A small model that answers yes/no questions on an image's attributes, trained from scratch: encoder activation hardswish.
Rows from block 3 of the fusion encoder of a small model that answers yes/no questions on an image's attributes, named by matrix and row number. Rows with one number belong to one neuron. Each number is 128 + 24 x the weight over its row's rms, rounded and kept within 0 to 255. All counts start at 0. Numbers have three digits each.
After each neuron's rows are labels from the 100 texts, of 14848, where the neuron reaches its highest value: "tokens" is the input token at the peak. Only what is clearly more common there than usual is listed. The data: photos of plants, animals and fungi (iNaturalist).
# fc1: MLP up (fusion_encoder.blocks.3.mlp.fc1.weight, 384x128), inputs 0-63
# fc2: MLP down (fusion_encoder.blocks.3.mlp.fc2.weight, 128x384, transposed), outputs 0-63

fc1.229:131163085106122144075144131148165131180138133154095120140092146123180156111111128140118133116114098125110108163157144129145134157167101142129088155127151121121094122126138143110144149089095120
fc2.229:146111101152079118105147141105105166074146143105097149139166094113103121170171132122127088118115139100112132123130121135110142108149132107126145102138139104143161120091156157128131096183105125
tokens: "class Aves"

fc1.89:098124151091110179160140119151130137127100124080098159105149105118149133096111154121133133132159126152123157156153111150102163154081135153137152168096146151140114139115108099124158163129125124
fc2.89:154149114147192113126175122145133085118162135163138108178129158129125081140138118083128107117170109150125145112171135097139112108131117108140102140135127123107156073140120111094149105127155120
tokens: "phylum Tracheophyta"; "kingdom Plantae"

fc1.225:172140183118097111118160151119120161124112114127103144107113129097152132097105163118139118135108136133124149167139148142150126122103096118075109118148113168109108181135162113142107202130124100
fc2.225:129152105131144153120163141110122132141073103120134131104062142129125156124100187108165142152091151101138127128131091139124131127110148125116125124110150119107119121114125131140117140162124127
tokens: "order Lepidoptera"; "order Hymenoptera"; "order Piciformes"; "order Diptera"

fc1.345:159163179122113163124116137140137116163128112104128135096127128115135125076144146148119159139145129119168155192130097113135172145131103134150140124115111138120081117128118133136115189116081100
fc2.345:117107128135140142105096118113127134135107148124136130114143130154147154137108166138124124139126110136138118129124140135137123116130118124127144116101111129109136115128126121138161106142135106
tokens: "order Piciformes"; "order Pelecaniformes"; "order Falconiformes"; "order Apodiformes"

fc1.266:105123152110087151159119133130148131113131122043096178093144125116145135130124136126157140143146105160108178169135118166109129146101140174139144153136147132107128145104117116110130161118090121
fc2.266:212117091137170123106179128125094096117148119151121096176104149118114107121115119088127120114119117128155144117144156107131116098117101111130095165148108111120113085132102147115108082122146148
tokens: "phylum Tracheophyta"; "kingdom Plantae"

fc1.301:121178146148119108103144091185140134130129162118129104086124076137098177089082121120084153148145095124147149133157091110118112140123114104135104148105110171131104141135131099126154123137119179
fc2.301:124123119135118127188106133103146165106150118107169103094198102150122093163124085131176146102111127167113140147087167119134122107157134147113107142138146138118154124127101137114108147113116087
tokens: "class Amphibia"; "class Gastropoda"; "class Agaricomycetes"; "phylum Basidiomycota"

fc1.307:154160155138099073131141162153180108078089118155134124125143131172117117149098137152116148146133082134144129140157072177153123150120110122112142172156147161164123141126103156133101146125117126
fc2.307:149144096103150131149173110135134094088100116111097099131109108084110096138136165126141168122148166129088153139126121116141125159104119100114119142101138107123145151147179144149132117099129104
tokens: "kingdom Plantae"; "phylum Tracheophyta"; "class Magnoliopsida"

fc1.349:111164123144095133109150126146136138128132125111124129113169113146137100112088085154105130150123137090118190163104128160096093104110122137139099102094172114182137101112107155083126121098091092
fc2.349:130110138139146093140178131170121142077130144152082139122109118138124125126113111150141129088157109119132109097109111121112124156093120125130099123152084137112157115116140125154155081169109169
tokens: "order Piciformes"; "order Coleoptera"; "order Diptera"

fc1.141:086123177100133128128129137116090145148144147141130148138184116089149127129114120146122151168136109118116112143117135141178106075142118105084172082099131121127139128114136145125121143114156140
fc2.141:144144130149130179127105129114143135140100116146138139099194151135124157126114140121132120127109116070139145152097138133116139148167153156124104145173084098169103109136124115133106094144145106
tokens: "order Odonata"; "order Sapindales"; "class Liliopsida"; "order Lepidoptera"

fc1.177:145135114104154163128160159133139120143117092102165124072133146130131106119168143145123101154170118167143115161090077130111159118129079110145120160118092144145086127135081160088146141137077114
fc2.177:127118135149127126094098101158117122129097157110122146105135134142138132110066119137135147167124135148140120097134145146165098142123145122114139098113136097106135077113143122158131105154142136
tokens: "order Passeriformes"

fc1.21:126161123136098106151144091130134077107124149137142153120149149168100145121065105177140120157157125084089133113135125113153130140122143104133123143127141147150151161115116173128100131120175122
fc2.21:120129137129130130172091157103087129107130150141144101123145144066140137121124136090171115113092091145192141110133120132117107117109127131107121112095112140146114100110120149121152146124065117
tokens: "order Rodentia"; "class Testudines"; "order Carnivora"; "class Mammalia"

fc1.242:165077125138128098182103149092103097119112107134136183107115142123127122121110124117143134145122157159136090122137109141138132157094159141138134152130140121132118149112098126120150146115163129
fc2.242:147108129144126139125149084125120115112137097156128118130088140103103147117116065124065120090095125134164125100126133090090155113137130159155153151119099149126162180153127152129124077168151137
tokens: "kingdom Plantae"; "phylum Tracheophyta"; "order Lepidoptera"; "class Magnoliopsida"

fc1.174:103083110144134151080116131102078162128103139141105105100119143153132130130092106127159106121154083133117109140095166113124099156114118120085147123101155146157163117123103151112117151134135108
fc2.174:161121137100117108141109136144148105097160119131114161115096180115101121131131084134124141126099122220121111094092106153151170120115129119156137116163067153119110131110106167113141132112133133
tokens: "class Aves"; "order Charadriiformes"

fc1.182:141152182097144137115102122096159084170145088109133143118132139140165140108148121149097174136148131111141157168138116120158145117154120156139173097107132145158091120143072102154110177131104102
fc2.182:114114113136143160125073127106134131111123135117120094145141105148139146132123166099140102119121123140149112130114130144138122109124112134140143091099098122104132097136145147121170097102114129
tokens: "order Anseriformes"; "order Pelecaniformes"; "order Piciformes"

fc1.223:130139152136123132108192118115106141125123118139126125087147173130160132101139153115109100116145087122113112185119149111151114100134125109133118138124069169097106152104142151136144189146087082
fc2.223:108116122137121126125104129124123141140098144139127139110156140104111134129113156157130141124126135120151131097118119136137129137133137129108133130133136110129135141170149116126125115140162171
tokens: "order Passeriformes"; "order Piciformes"; "order Strigiformes"

fc1.348:128164148128120130136154128128101100130141117139137133102133142142171120112136147152099124085135118104137109161121147110112161113129094114134129128197121137106094140162087129156123186130097090
fc2.348:112099111136180123121057130108137104120104136144139127104208096105112141144106202104134129139131151127139132138149093118169111110122127136101141137102128130130128145136130148129109130111129133
tokens: "order Piciformes"; "order Apodiformes"; "order Anseriformes"

fc1.57:119105152107116180107144136096139144133104167134134108151127137166124102068118122136136122105144118141131138162168091172104142156101139120142132098119178153159115129151133117117183127126118080
fc2.57:142150090161163157143152134183124116109145117126102095159094119168107116125118104108127107136147123154103141130155149075134139152119111121100097126111135117130147090121114120087151144109133121
tokens: "phylum Tracheophyta"; "kingdom Plantae"

fc1.148:119093114127134125117124140143181117125132101157119169136104101122121101105111131124129168112110129150131105152128074096136129105142144133143138141103125144135106144092117147121182116141154127
fc2.148:112115132152101119107136100141117151125125163144127136077136127157124101159125109168100097104127110122145116128117142112156113154157105133133128087143119117105180140092160127143108100157175116
tokens: "order Passeriformes"; "order Rodentia"; "class Mammalia"; "order Carnivora"

fc1.316:136122152117105122089154158123106121127129106087131160145144073081116132130118145116130139121089099139121132166138147151140128095066104106060120159136107171124114183139157105169131131138161147
fc2.316:118141148129167132165175126102121133150105107158105128110063170140125168116118160121131121120076137104117118126108091133096106134149136154159116125085145112099117153081144166171110150165135126
tokens: "phylum Chordata"; "class Aves"; "order Lepidoptera"

fc1.54:175169117152151128180132090170120131169141156153131106115098120109138162133120127084111130170126137127101101104178148132127122085141132093125103134176116107118076107118132116119096089122142119
fc2.54:092103112120135099124197129116124132135137125120109145123100101097137073106113180131134115078145099084130138137160091127169103158107144140136145151111171134128152151111101121144134058160083158
tokens: "phylum Chordata"; "class Aves"

fc1.184:142113122081146129099089153094189119119161114090149109116131145193138117097151117153126126106122138150165132125100118136089160112174095167148121171117134123169076153121051117141149135140111126
fc2.184:097116108131115172115070116151086129114124142123095107159178089128125150166144105108102110139111133110106127133132129120180088130136122131128145076122113137127119109159151118146114104152140123
tokens: "order Anseriformes"; "order Pelecaniformes"

fc1.267:099151155127127176102106124107147141118145162123139154111110115141099107123146094206099147111133141120118173164154105098136152137114103156114094132085147149136107095111114116129150089141132133
fc2.267:149084132141123132128109115136133121135135126123119155107179102162152106133119133115128079130126120108146111121110141145115117131151101166129118102124123117119188107099127139153149038116143105
tokens: "order Piciformes"; "order Accipitriformes"; "order Pelecaniformes"

fc1.255:133149121113111170112156130132096142144126105145118148089120148112147108079168156153134150112132111124140122160124130118120171142134119133135120135110097143120084116120114133154114189117086108
fc2.255:108111123151132134095093137110115118139101147116132127115126129121118133113114162123121139134132122122155125108123128143136117121116131118122140116134113112108164116153124120141142129139133126
tokens: "order Piciformes"; "order Pelecaniformes"; "order Apodiformes"

fc1.265:104114157108063131138128143123165127140094153141097094105141118117157131128132133083101141099128129100142141152148127086165136139095078144146154105137141126124158113111119132144140182113088112
fc2.265:142176134121174131156113103117154140130148128128091091161156149133103101124095117117111148144182140174133103110143113135158140130146138166152110168137149139180102183125108139094158107132145137
tokens: "kingdom Animalia"

fc1.352:131089127053098188146146100116132134151127078118130121083106155156152156128132095141145132169125111148137059129153121127127143119130120101102114127124131150167134131166124136140139137137116098
fc2.352:158132133165117137111170143110139124149108140110082100151147134124107132141126077164087107091118096134152112070125149110088156111131107148131141143156121137109132086111128148149179137173117158
tokens: "phylum Arthropoda"

fc1.270:149153125114105146086132177120128122152105132132167117115176158134165116112130146147132087131114141100130138153150161103158125125140153128052107157131117135137130182148121109141148197129109097
fc2.270:127122132130128113125092123094147158138109169098141143153141175137135126142113159136153133162078131107175131134147129147092117097143142140136151102134120151141156136116123101140127149147119151
tokens: "class Insecta"; "order Diptera"

fc1.334:112124126137117143124159075163107151140110195137149110140161113130093141104109092143114161121123116158150106141122128101142110150141131134172101109158140127105121138114098143124199098117125117
fc2.334:158165133161105106091083118132116143115099154127141125135145094069127139157110102152166097141116108162126156097111129115091131121134167106129165184097172148136124124175145125117135181105153137
tokens: "class Magnoliopsida"; "phylum Tracheophyta"; "kingdom Plantae"

fc1.240:130131082115122113146155141095148112124106090130142130141196123122114137105152135108108124125132150119134090147165141106104142122139132091109127139138165140148130130122149120139110062155144112
fc2.240:117072140106133154085112099139116147140179179121143151123097137147146081126120102163139127078146147146122113149132139134174141152108125160140137130148124146113088180120139112125131146154151131
tokens: "phylum Chordata"

fc1.185:150083152115085106133121118128131142120099091155129119120119089103150159115120141085142121140075134111092173133149146095126125084128136124076142088128117101129146151105123102112103179131156145
fc2.185:145180108108125143122100127129154133153094136100147145112074155089131133101095157100171150180095165104150115132110113149097140102103164129135113142129144127136101100118119102146098145130123130
tokens: "order Odonata"

fc1.323:120106145109124149145155128135104137135145145132136084075106149090120136131128115146123121122140111124094099170088120067117113134129119136154116098118083160141142135116094129133140168104091125
fc2.323:100128128142133127108129138172132129121100103170125164118145122133122117098080122124130120149146129141131151120119112165139136115072137114096134147110109101125121100163106147126092144139144157
tokens: "class Aves"; "order Charadriiformes"; "order Pelecaniformes"; "order Odonata"

fc1.241:117158133155114142178129114087151119105115099137105192116109166124110114173144135137153106115136143105105101087123144152123145129123107081136132142162148142096133151143122118149074171137152145
fc2.241:168120151138127105150085123123120147133123120112151083163167114097135106129112205121129131150100148103137167173133119103091140150111140127118139113098143134147120129144136119107141121073075126
tokens: "order Accipitriformes"; "class Mammalia"; "order Anseriformes"; "order Falconiformes"

fc1.160:123135127175095076171128100153090124093118119103162119128130150127150111101094133093144111130120112183123138163088113151137127133116118083182136144135140145128144117119127148114160109123150149
fc2.160:157127136168118146125125106133097144089117142159122154147070113123126161158088102109107126130168113155139117072120130114101156142122084110155134148132126140144121169126115165114109151132147129
tokens: "kingdom Plantae"; "phylum Tracheophyta"; "class Magnoliopsida"

fc1.336:142138112117143141080112116125165141098133177104145171155164118132131106172131127157110113124079135157087148137105139143149126142116114157125125147135153106179106127125137137109100088151118097
fc2.336:108149128115070118158122135122113156108140125165141105140101128119104147109133075112127158111146103156139109130105173119114152096141103121095114106125105133113113146090146130118155158112137146
tokens: "kingdom Animalia"

fc1.61:064106166166150141136156116119072135115127139153148115130117118110117160155125117156122121131131110138081142184126125126155091138139111142119135111105119153118143117168169153121113145114148105
fc2.61:132103128115117134107101141111133104137109145147122166158152157159116130141126187155127162136113142104174095097122128135155118128161119163133122179151109127148134141148162151134128100097112117
tokens: "order Lepidoptera"; "order Odonata"; "order Diptera"

fc1.163:140176161120105150112176139114108163128105159139104098111149137123164126113092146113116093129103135134093137180145180120133115142104133119075105129166123143093116197155136129137112191123134080
fc2.163:141156113113149127124163138092134129136112114121120144091086129123114150147089195141167137148105148097177111109145083128143145121123136135115135123133140119121125123134120121148102145156154150
tokens: "order Lepidoptera"; "order Hymenoptera"; "order Piciformes"; "order Diptera"

fc1.353:115158114141130185180123156134135110136167093130098162123125129128127116152107129112106146129110132114107140105174129121108160092102122077119153119163131124107131162119121122117087151148168159
fc2.353:094125157104118089109077137103146125125120086149113118140159169138097110138174149121126098095124106142136115143118108112141124148118112105131121124136141149140130120148100145118105192109090158
tokens: "phylum Chordata"

fc1.132:123101112103120142114141113085109117124103121169098138166139132132099141076151099113103162099140098131108100154119121089099124164152129116114141105157186162127148137125122128127160098129135163
fc2.132:139110090151144145081120128190126118120144149120129146100095114141161124160112107136158096120121113165123116114171123123154131128104134127159126129174091133104135132123134132106104126159108089
tokens: "class Magnoliopsida"; "class Arachnida"; "order Araneae"; "order Pinales"

fc1.59:073146140170148113144154127124080147120131125157153132139167105105131121170122109166128114138125115105077146169147107107152098140136107143116143090118134147098145106149166160112125158100167100
fc2.59:086115132090129158145097134110143108153105136131099138137216164156115105133126211151126147150118142078134126100140128136147127132140124166134128153136117131134132128147131144123130102086094115
tokens: "class Insecta"; "order Odonata"; "order Lepidoptera"

fc1.64:128107119142116147131130119105133121148143069111130145149142147099150126128232165079108112157105179147140156137118110140139101116149138170112171152148118135136091120150094111139107145127125113
fc2.64:153120167135097097115116128134127124143167132102154122130101147136164129119144101127141128103109134120104178137075143106103112152122156126146082108149105134110185108123136136114156156115109124
tokens: "class Insecta"

fc1.337:131081139146118104119123122137085129145115069104125111181155120096141140134172118074094120140067134167148164147115116139142130128139143154108152113120123134142143125113099115163139142138126081
fc2.337:143128160131134138130089123104132117140113127102130148166046146097150118110124133148151117140116103109143128110113151149089109139114152168130079132138129127132163132106113109128132160095145191
tokens: "class Magnoliopsida"

fc1.320:110120116102113158107124149098161151147129155134111090129112152147143123104114124140152151129130159128148106127130119172112116116119113124138166136093173103159102159150087129131133126121095159
fc2.320:103150117167118165128097138126116124126153140137073097169214133113078118150107087134105080099129118110102125117108118126158101110138120116090135101144136113158133091132082094119107113130136136
tokens: "class Magnoliopsida"; "class Liliopsida"; "phylum Tracheophyta"

fc1.77:144134135085087167148132111122127145165101158052097129137156148123123135127151142145144137113194092170103113142160112133146162138117137135156161170141154169124119138119126071133136166105097130
fc2.77:179122163117138145135196136102115126136159099114103134155027145143112159115152071120126135100100115134140118129157127091092167105142088113141128139121130122124125124096138138116147143108113143
tokens: "phylum Tracheophyta"; "kingdom Plantae"; "class Magnoliopsida"

fc1.226:171101130130102135117108151132129106110129133092126116144144129154078128134083093149133147149133180185148135145120124157139151163118133165120110138107133171155073139137125128153131130104107124
fc2.226:111080147106116160131127132163131102088130141161136125165109109174123122109163084111099137128111109149090132118102134102112151125131084133146113098092091165139152109114090142153160109118140092
tokens: "order Anseriformes"; "order Accipitriformes"; "order Podicipediformes"

fc1.79:141155145113139131102147101140093146162123153154127150109131112123133139156097091144122059151144068117114114174102155126096125120074138124175132143089141133177158119112131178121134162124088117
fc2.79:112103151112151132160151126148102115100125164135143147120108164140115126118106122135134111089133101153144159127116135107126087139128156121075119124154082117131177133121134143118155125136114137
tokens: "class Aves"; "order Anseriformes"; "order Charadriiformes"

fc1.198:129140117160142150162155105119106111127138139193120157080107159157122107096113108150111113129113152158125079096132143139125126169137124107167140136148133155111120144129130147153074191130109113
fc2.198:144146180124120065131082111129125162108128150081144138170186125090119111100109180115145146150114097130140167148136134138086119123112132130124130121118131128163134142133147100138147152118115125
tokens: "order Passeriformes"; "class Mammalia"; "order Carnivora"; "order Rodentia"

fc1.292:123125127107130097132115095104141112133130072113140150157165123138147136141201151100121107148139165138127142131137139139152119095165135191104135142141122107132094107161078111117109149112109114
fc2.292:148099158150105124121133115135124118153174118091141111126101138099141098082120104139165123125093162115123170144069145098099119150127150119152107110125081146126157144131117124131170132127088132
tokens: "class Insecta"

fc1.143:118143114117163133130161143135107133108097148149116152122149124130159159128137091146105104176103114113100132167137115102117092158126092126150104145126120141124116088162135147136112152141096104
fc2.143:135104111122108088105182150091141110142164120110117156140113126124155093164157136154150115094109140113134121103119154111144126111148134136122171129127134110123127171138156157102157084214131145
tokens: "order Rodentia"; "order Anura"; "order Carnivora"; "class Mammalia"

fc1.175:131100129117143144111106084177113121167112178120143145086118112139080125081128149136126150160141131159136083135142136142144120134100164138168102133150114125141100116079118106150164170098149132
fc2.175:130137125147135139147109122122129149128119097147125140161218082083128116120098101106181117151114111117096140143079109135096086125138117113136145138122176105145137128150143122134106152085148158
tokens: "phylum Tracheophyta"; "kingdom Plantae"; "class Magnoliopsida"

fc1.213:166129098162122120159135102161112106166096143173134109139130147108119130143121120090098120171139145119108107120180164122140141117147117090158100123192127086140117115154140144121100079111110109
fc2.213:088130128088144111114199115139110143120147129119115119137079105140138069114110168146140098106170128082117115151143076131145110158092117148144139127089153119142099151118129105128143041140103141
tokens: "kingdom Animalia"

fc1.14:108113108130121165156124113102109100170104091165117122121124150129118119141126121116121071127075156085120109119167145144122122114127147114108102115143131114090120164125110109149119168140163121
fc2.14:154135134133121092138074119126166143105137162074145145124141138064147110153118197134154163133078155112135159163155147129053122107096126133148147142111130168155125119142130099153095143124115142
tokens: "class Insecta"; "order Passeriformes"; "order Charadriiformes"

fc1.367:151129170122121124120137112122108181099159116120162120136152118163067129133117084139144129128137148125088159124140127137082123147164134163127140106131150136146136152141083152120085139109127118
fc2.367:103120105134134117151081114098133136091151146081122123111127096106142090125133140126121146134125113144175088159128139154139103121084101142135131142148150141106141144129163104148138137105131105
tokens: "order Piciformes"; "order Lamiales"; "class Testudines"

fc1.183:115142087155146132165139094168138136138146126143122121109120116174103144100129087155114140157156166130104126110126109122179130133116145118149148155138143131130152111102124168150117124116162120
fc2.183:145140166064122113153066150101117124138100124116112107167178087101138140147137135088151112149073092121127135133108116132105119166112121137152144107110130154143099123100138124130128155106112117
tokens: "order Rodentia"; "class Mammalia"; "order Carnivora"; "order Artiodactyla"

fc1.92:127170123115104125097103125156137130130182130145148115106128122146102173140106083168150095159103146098084145111145114076112138161131158123132109143123165145126132150107117128150136139108122136
fc2.92:116127140124147103155049129127137117126125163119132119148229109122154089136136157096157136139104123140128146157122131138150095134134113143139137133115147164136120122144137140126097128099103091
tokens: "class Mammalia"; "class Testudines"; "order Rodentia"; "phylum Tracheophyta"

fc1.364:111133130147130116111178082111140124134142075090095142163177140155117110124171115124107119173057153158095144100097116130135184109138084139125137111127174111123124125072130119104113137117138138
fc2.364:123098132134100117153105142135139125131158169103134116146068083097137125122135110127137111126157136123161094085156133102114170122109115135137123095123109139085195115163135134115179136100079119
tokens: "class Magnoliopsida"; "order Passeriformes"

fc1.222:134135134113105154089146114172103183095117159104156083123113101152092146126104139126102119135106114174158114161101102132137105141115133147124106126076125166179136128142155136124136120156099124
fc2.222:129135101135132118125114111123133160093116117135153156093156137142117122134140069162141126141144126196101103122121178129129153138120158093119099129105153150091116119143108136066128170152149124
tokens: "class Magnoliopsida"; "phylum Tracheophyta"; "kingdom Plantae"

fc1.310:164156130128093152107136131115136124139101120119153097107149158127156149092142182141140132100130168125168132178124113120108148132141141139131124169095098159158116138134086163168154194125094101
fc2.310:099105131135136125105105124110137127149106164119125133123124138120139141128122164126140136154132114134145134115126131140138119125120122135127150121128125119102147135157138105140149123122144133
tokens: "order Falconiformes"; "order Apodiformes"; "order Pelecaniformes"; "order Piciformes"

fc1.283:149123111134101123115139137135172132082108103133136170143126133152153089141103087138141149149109144130116106177125102089120130121100123158182121152095147113136101139116135138077179107106125119
fc2.283:138092142142150118115146091165122115134116179105118134079117096152151083157114134132102118099138097124142153136099152117113100131159135109119102119148091105122162126091133138187116068138161131
tokens: "order Passeriformes"

fc1.15:110115144088108125143113116115143119124153182106129129134126140077167142130116095102128133116165125126105099130103145104151114116145137106169112115125108133146098079132108135122156165105138098
fc2.15:104144152184133126122066132091121162194131104139150183103164144143124144122124128141124115116116125145118119118087111130116116122155121148134082124129158119111094123111163099141125117138146145
tokens: "phylum Chordata"; "class Aves"

fc1.142:123173133150149152148127118085116120124130087143115207100085147132121109160155157134143111126149137145137112101118156159105150106147131089131153116177127151118105118135105127129074181140145108
fc2.142:179128128122106063133117127099098144130118123101125111145162142105120129095111160125107160123096126092128134156118107115101110122111135147098127107138151117131124157143146123128124177098129172
tokens: "order Accipitriformes"; "order Passeriformes"; "order Falconiformes"; "order Apodiformes"

fc1.200:147153145116097141129176132106097137110129163147124128093124149106138118122109131152142106110134094084096104143091131093143102114114095084164132138163092157100117179124129136149133176110123109
fc2.200:101125104135163108117090141131131138118110123112162138105188111108117106137101227134141168135152147104143130152152100126133143127106139119088122142124138125149131120184143107125101147105143131
tokens: "order Piciformes"; "order Passeriformes"; "order Columbiformes"; "order Hymenoptera"

fc1.321:115160169130169137134148111090171114092115101103123169136089165123116092118138141124162096118156145138148100119116123121137108133155126133167116135177106132118110144166116136166123150130138083
fc2.321:156121154108155117180110136144123149111127095161111136149173109113153120089088153103149113137101101127141146122089094123119131114115139112124149091088152117145111134121139146079122132095121158
tokens: "kingdom Animalia"

fc1.341:128083130114129172117153130077141125146157130143114152160120100114145142106108074160106137084139094140137101152130145109137088133124170159136129100085140142156140154134122162109133106121164114
fc2.341:146093143143090103112117103115137133084137147166123165091131182136111125153127153148136128102110114130162089105158145140168086126141137151152150132179087129141134196147165121112095129132137094
tokens: "class Mammalia"; "order Carnivora"; "order Araneae"; "order Isopoda"

fc1.65:094145136110089165147135147139162167159103162142124106112153110161128127111127109107125153127138133095120146135165093124107115186117144140126120110107173147128142130140138137076182149102131134
fc2.65:130131115146180113122098131180138119125155154135125100140227151136107064127123107105145105136110102140090131123128160098164107117124122136161089171146128122151159087135115124110123118174136080
tokens: "phylum Tracheophyta"; "kingdom Plantae"

fc1.368:173147106130169159121125107168162136167101153147123133178112120139145144112106074109141129198112150104089119137140125104115120123131129132169082151175127131123110114122155135076098101134122130
fc2.368:121105103129154086127213134104116110137145091112115139087131118142129070129122204139125106105103109088130126150124103138148110128122127106144173135108159133132166106111119110180132068167091137
tokens: "class Aves"

fc1.314:161148113089133149151106076146141111119147149108131123114088102128086163106138153163114169165155145108104110112167129155204129120125138141130124158183113121124090144108164138127123139103179130
fc2.314:161125103168126104167118136116111075108170076151143106160160122113153111155089129097151126103102127178151135121100142121103129149132128104135147117147149111167143095112124126150127095143091163
tokens: "class Aves"; "class Amphibia"; "order Anura"; "order Rodentia"

fc1.373:189158084060103106144096138123137094104085099142151094141121169123132120116088117132096110201088145144136140138146122103107128137150145090148117131153146184139120143149132171089141084111121121
fc2.373:201126125182134122103161103114138121123122123102140146113124136155115145120130117081117146103145108115159089084111130122140148136141138098135135116124155136128165098118102137124100106181134105
tokens: "phylum Arthropoda"; "class Insecta"

fc1.150:147195151128108165110149150153112156143090142102123159104146109105099114117121144127088160130082095136144135169141118118130136146085093129126126154149119170105121167129144123127149187132115108
fc2.150:136099102121151127129155124131132124140096111151136146105075119147135157130084168130129111138115152098156099125147119126134119111141138143123124125099119117094172131142132141167143066172145130
tokens: "class Amphibia"; "order Piciformes"; "class Squamata"; "order Lepidoptera"

fc1.169:132127145140098130142141133188105121148072137149139077114146094092129131141102120121103140131098143104095154143140123054122119157147104130157156098098137153109120119116126135112117165081128099
fc2.169:079130107137144113137081141155168135139152145133085109148221152163133081123131144124112128158160146144104120129118119156154123169149113160171149164148130128156148139084114145126167115115096096
tokens: "class Insecta"

fc1.107:195163105130132152150091114109106074155085142143116102146096142101140166130090144119114111181097131180119088104180122092137111127140138087149077134156147177125127111142148151085135107123155107
fc2.107:156109098180136090099195116103144114103177110126136116101096130151114096125103156089119124106133124106151108134123139130112143136132116116116151127154175129147176104120098127140104089174107128
tokens: "class Magnoliopsida"; "phylum Tracheophyta"; "kingdom Plantae"; "order Lepidoptera"

fc1.164:125144124145172113148082120143129134172185121147165150146151115128142154152162113137139119129153143082094126107169131118132137140173162133115150111181119107124119156098116102156118168118152099
fc2.164:122142135112139129150052138130131139111145140110126116144234088090130100116117149105160114142109132124113161148131131151122107131107137135131138117086155166142110104155133134120091142075100132
tokens: "class Insecta"; "phylum Tracheophyta"; "kingdom Plantae"; "class Liliopsida"

fc1.38:143161106107086120139113114130123110111162161134136145121086142159107126117091092176130170149135145088105131110154104160203133116098141125157126158151121116121135140104138175169100114129189116
fc2.38:107127118133114131155092129121122105128108106153145086144151109092122125166148091096142107122098086185166147125128145110132121092114138141109120124127113151141132129089148123122157121114091134
tokens: "order Rodentia"; "order Carnivora"; "class Squamata"; "class Mammalia"

fc1.3:120125124162134151155119108164094108150141138155129147091086153149087106087137096145158112128149147160110083104148118133163111134123119119161121104174108153129104138081140103147129207132173134
fc2.3:158131144090130124139081117104105160115131136104126131162224104094133116126117151119162141151075126114115149127096148119079092131128120129115141125098160132154105107121150137119132169079124113
tokens: "class Mammalia"; "order Carnivora"; "order Rodentia"; "order Artiodactyla"

fc1.269:109096162103099159168131123088127097106114145096123131116142134114143136091180108127145126132154081142088157169138127136133130161101105142118162156133130177131151126121150111134166132108099132
fc2.269:186157090122161147115215132139126118093127110138102106134047156138124117137081114121159122122126097163149124132165157093124118136122108099101101140148115123104124145094126151120113116150120138
tokens: "phylum Tracheophyta"; "kingdom Plantae"

fc1.378:133097120167149136123153107146156178112142186101120168120119051102128144146131127124116177132123124159104142146129124145137133092084135121114165110127157172127120149143120145117066132112128116
fc2.378:142146129111164120168177127142149123166120093135131107129027151132135138114108125144176108128101133137112119140127112135104157101133172126126121132082159115120107143099128148173113135177111153
tokens: "class Mammalia"; "phylum Mollusca"; "class Squamata"; "order Anura"

fc1.43:140126109136145145134107092169124087153132136119135127111104112160113133071120110114119093153141133153104142101142148132135104126099158106158126143144120134156102099079141079119160157095120154
fc2.43:152114144128132136150152102126122158123105095088123151142151085100132109134141106097153156136120126108131116143096112122107133176165086113167139144160145085112160155114135111127146169117141166
tokens: "kingdom Plantae"; "order Hymenoptera"; "phylum Tracheophyta"

fc1.24:138093105162103137152114114171097123141142195159124131075150085110131139131128111100118185123138101098069141139127137110129133107093118113125141098129187101108142113112149094113134109116142151
fc2.24:142138125120144122129114102156128134153136122135123201131097119139124114113075115128179102189140116129130087135111141160111128099121167120140106142117179148162119133153110133127087106110102161
tokens: "kingdom Plantae"; "phylum Tracheophyta"

fc1.139:127126115102128124130139128099145118104149109108104169135105131125133101150163142141125143162143143145122164114073124139125133066125117134121147167132108097116107147165108140159113133090122135
fc2.139:143148143157188119131137137103090149158137111125141116118135074096169182140098064106146119133121150136084177156097127125092125109129141145131091104117139133087117108111124131108118174152131132
tokens: "kingdom Animalia"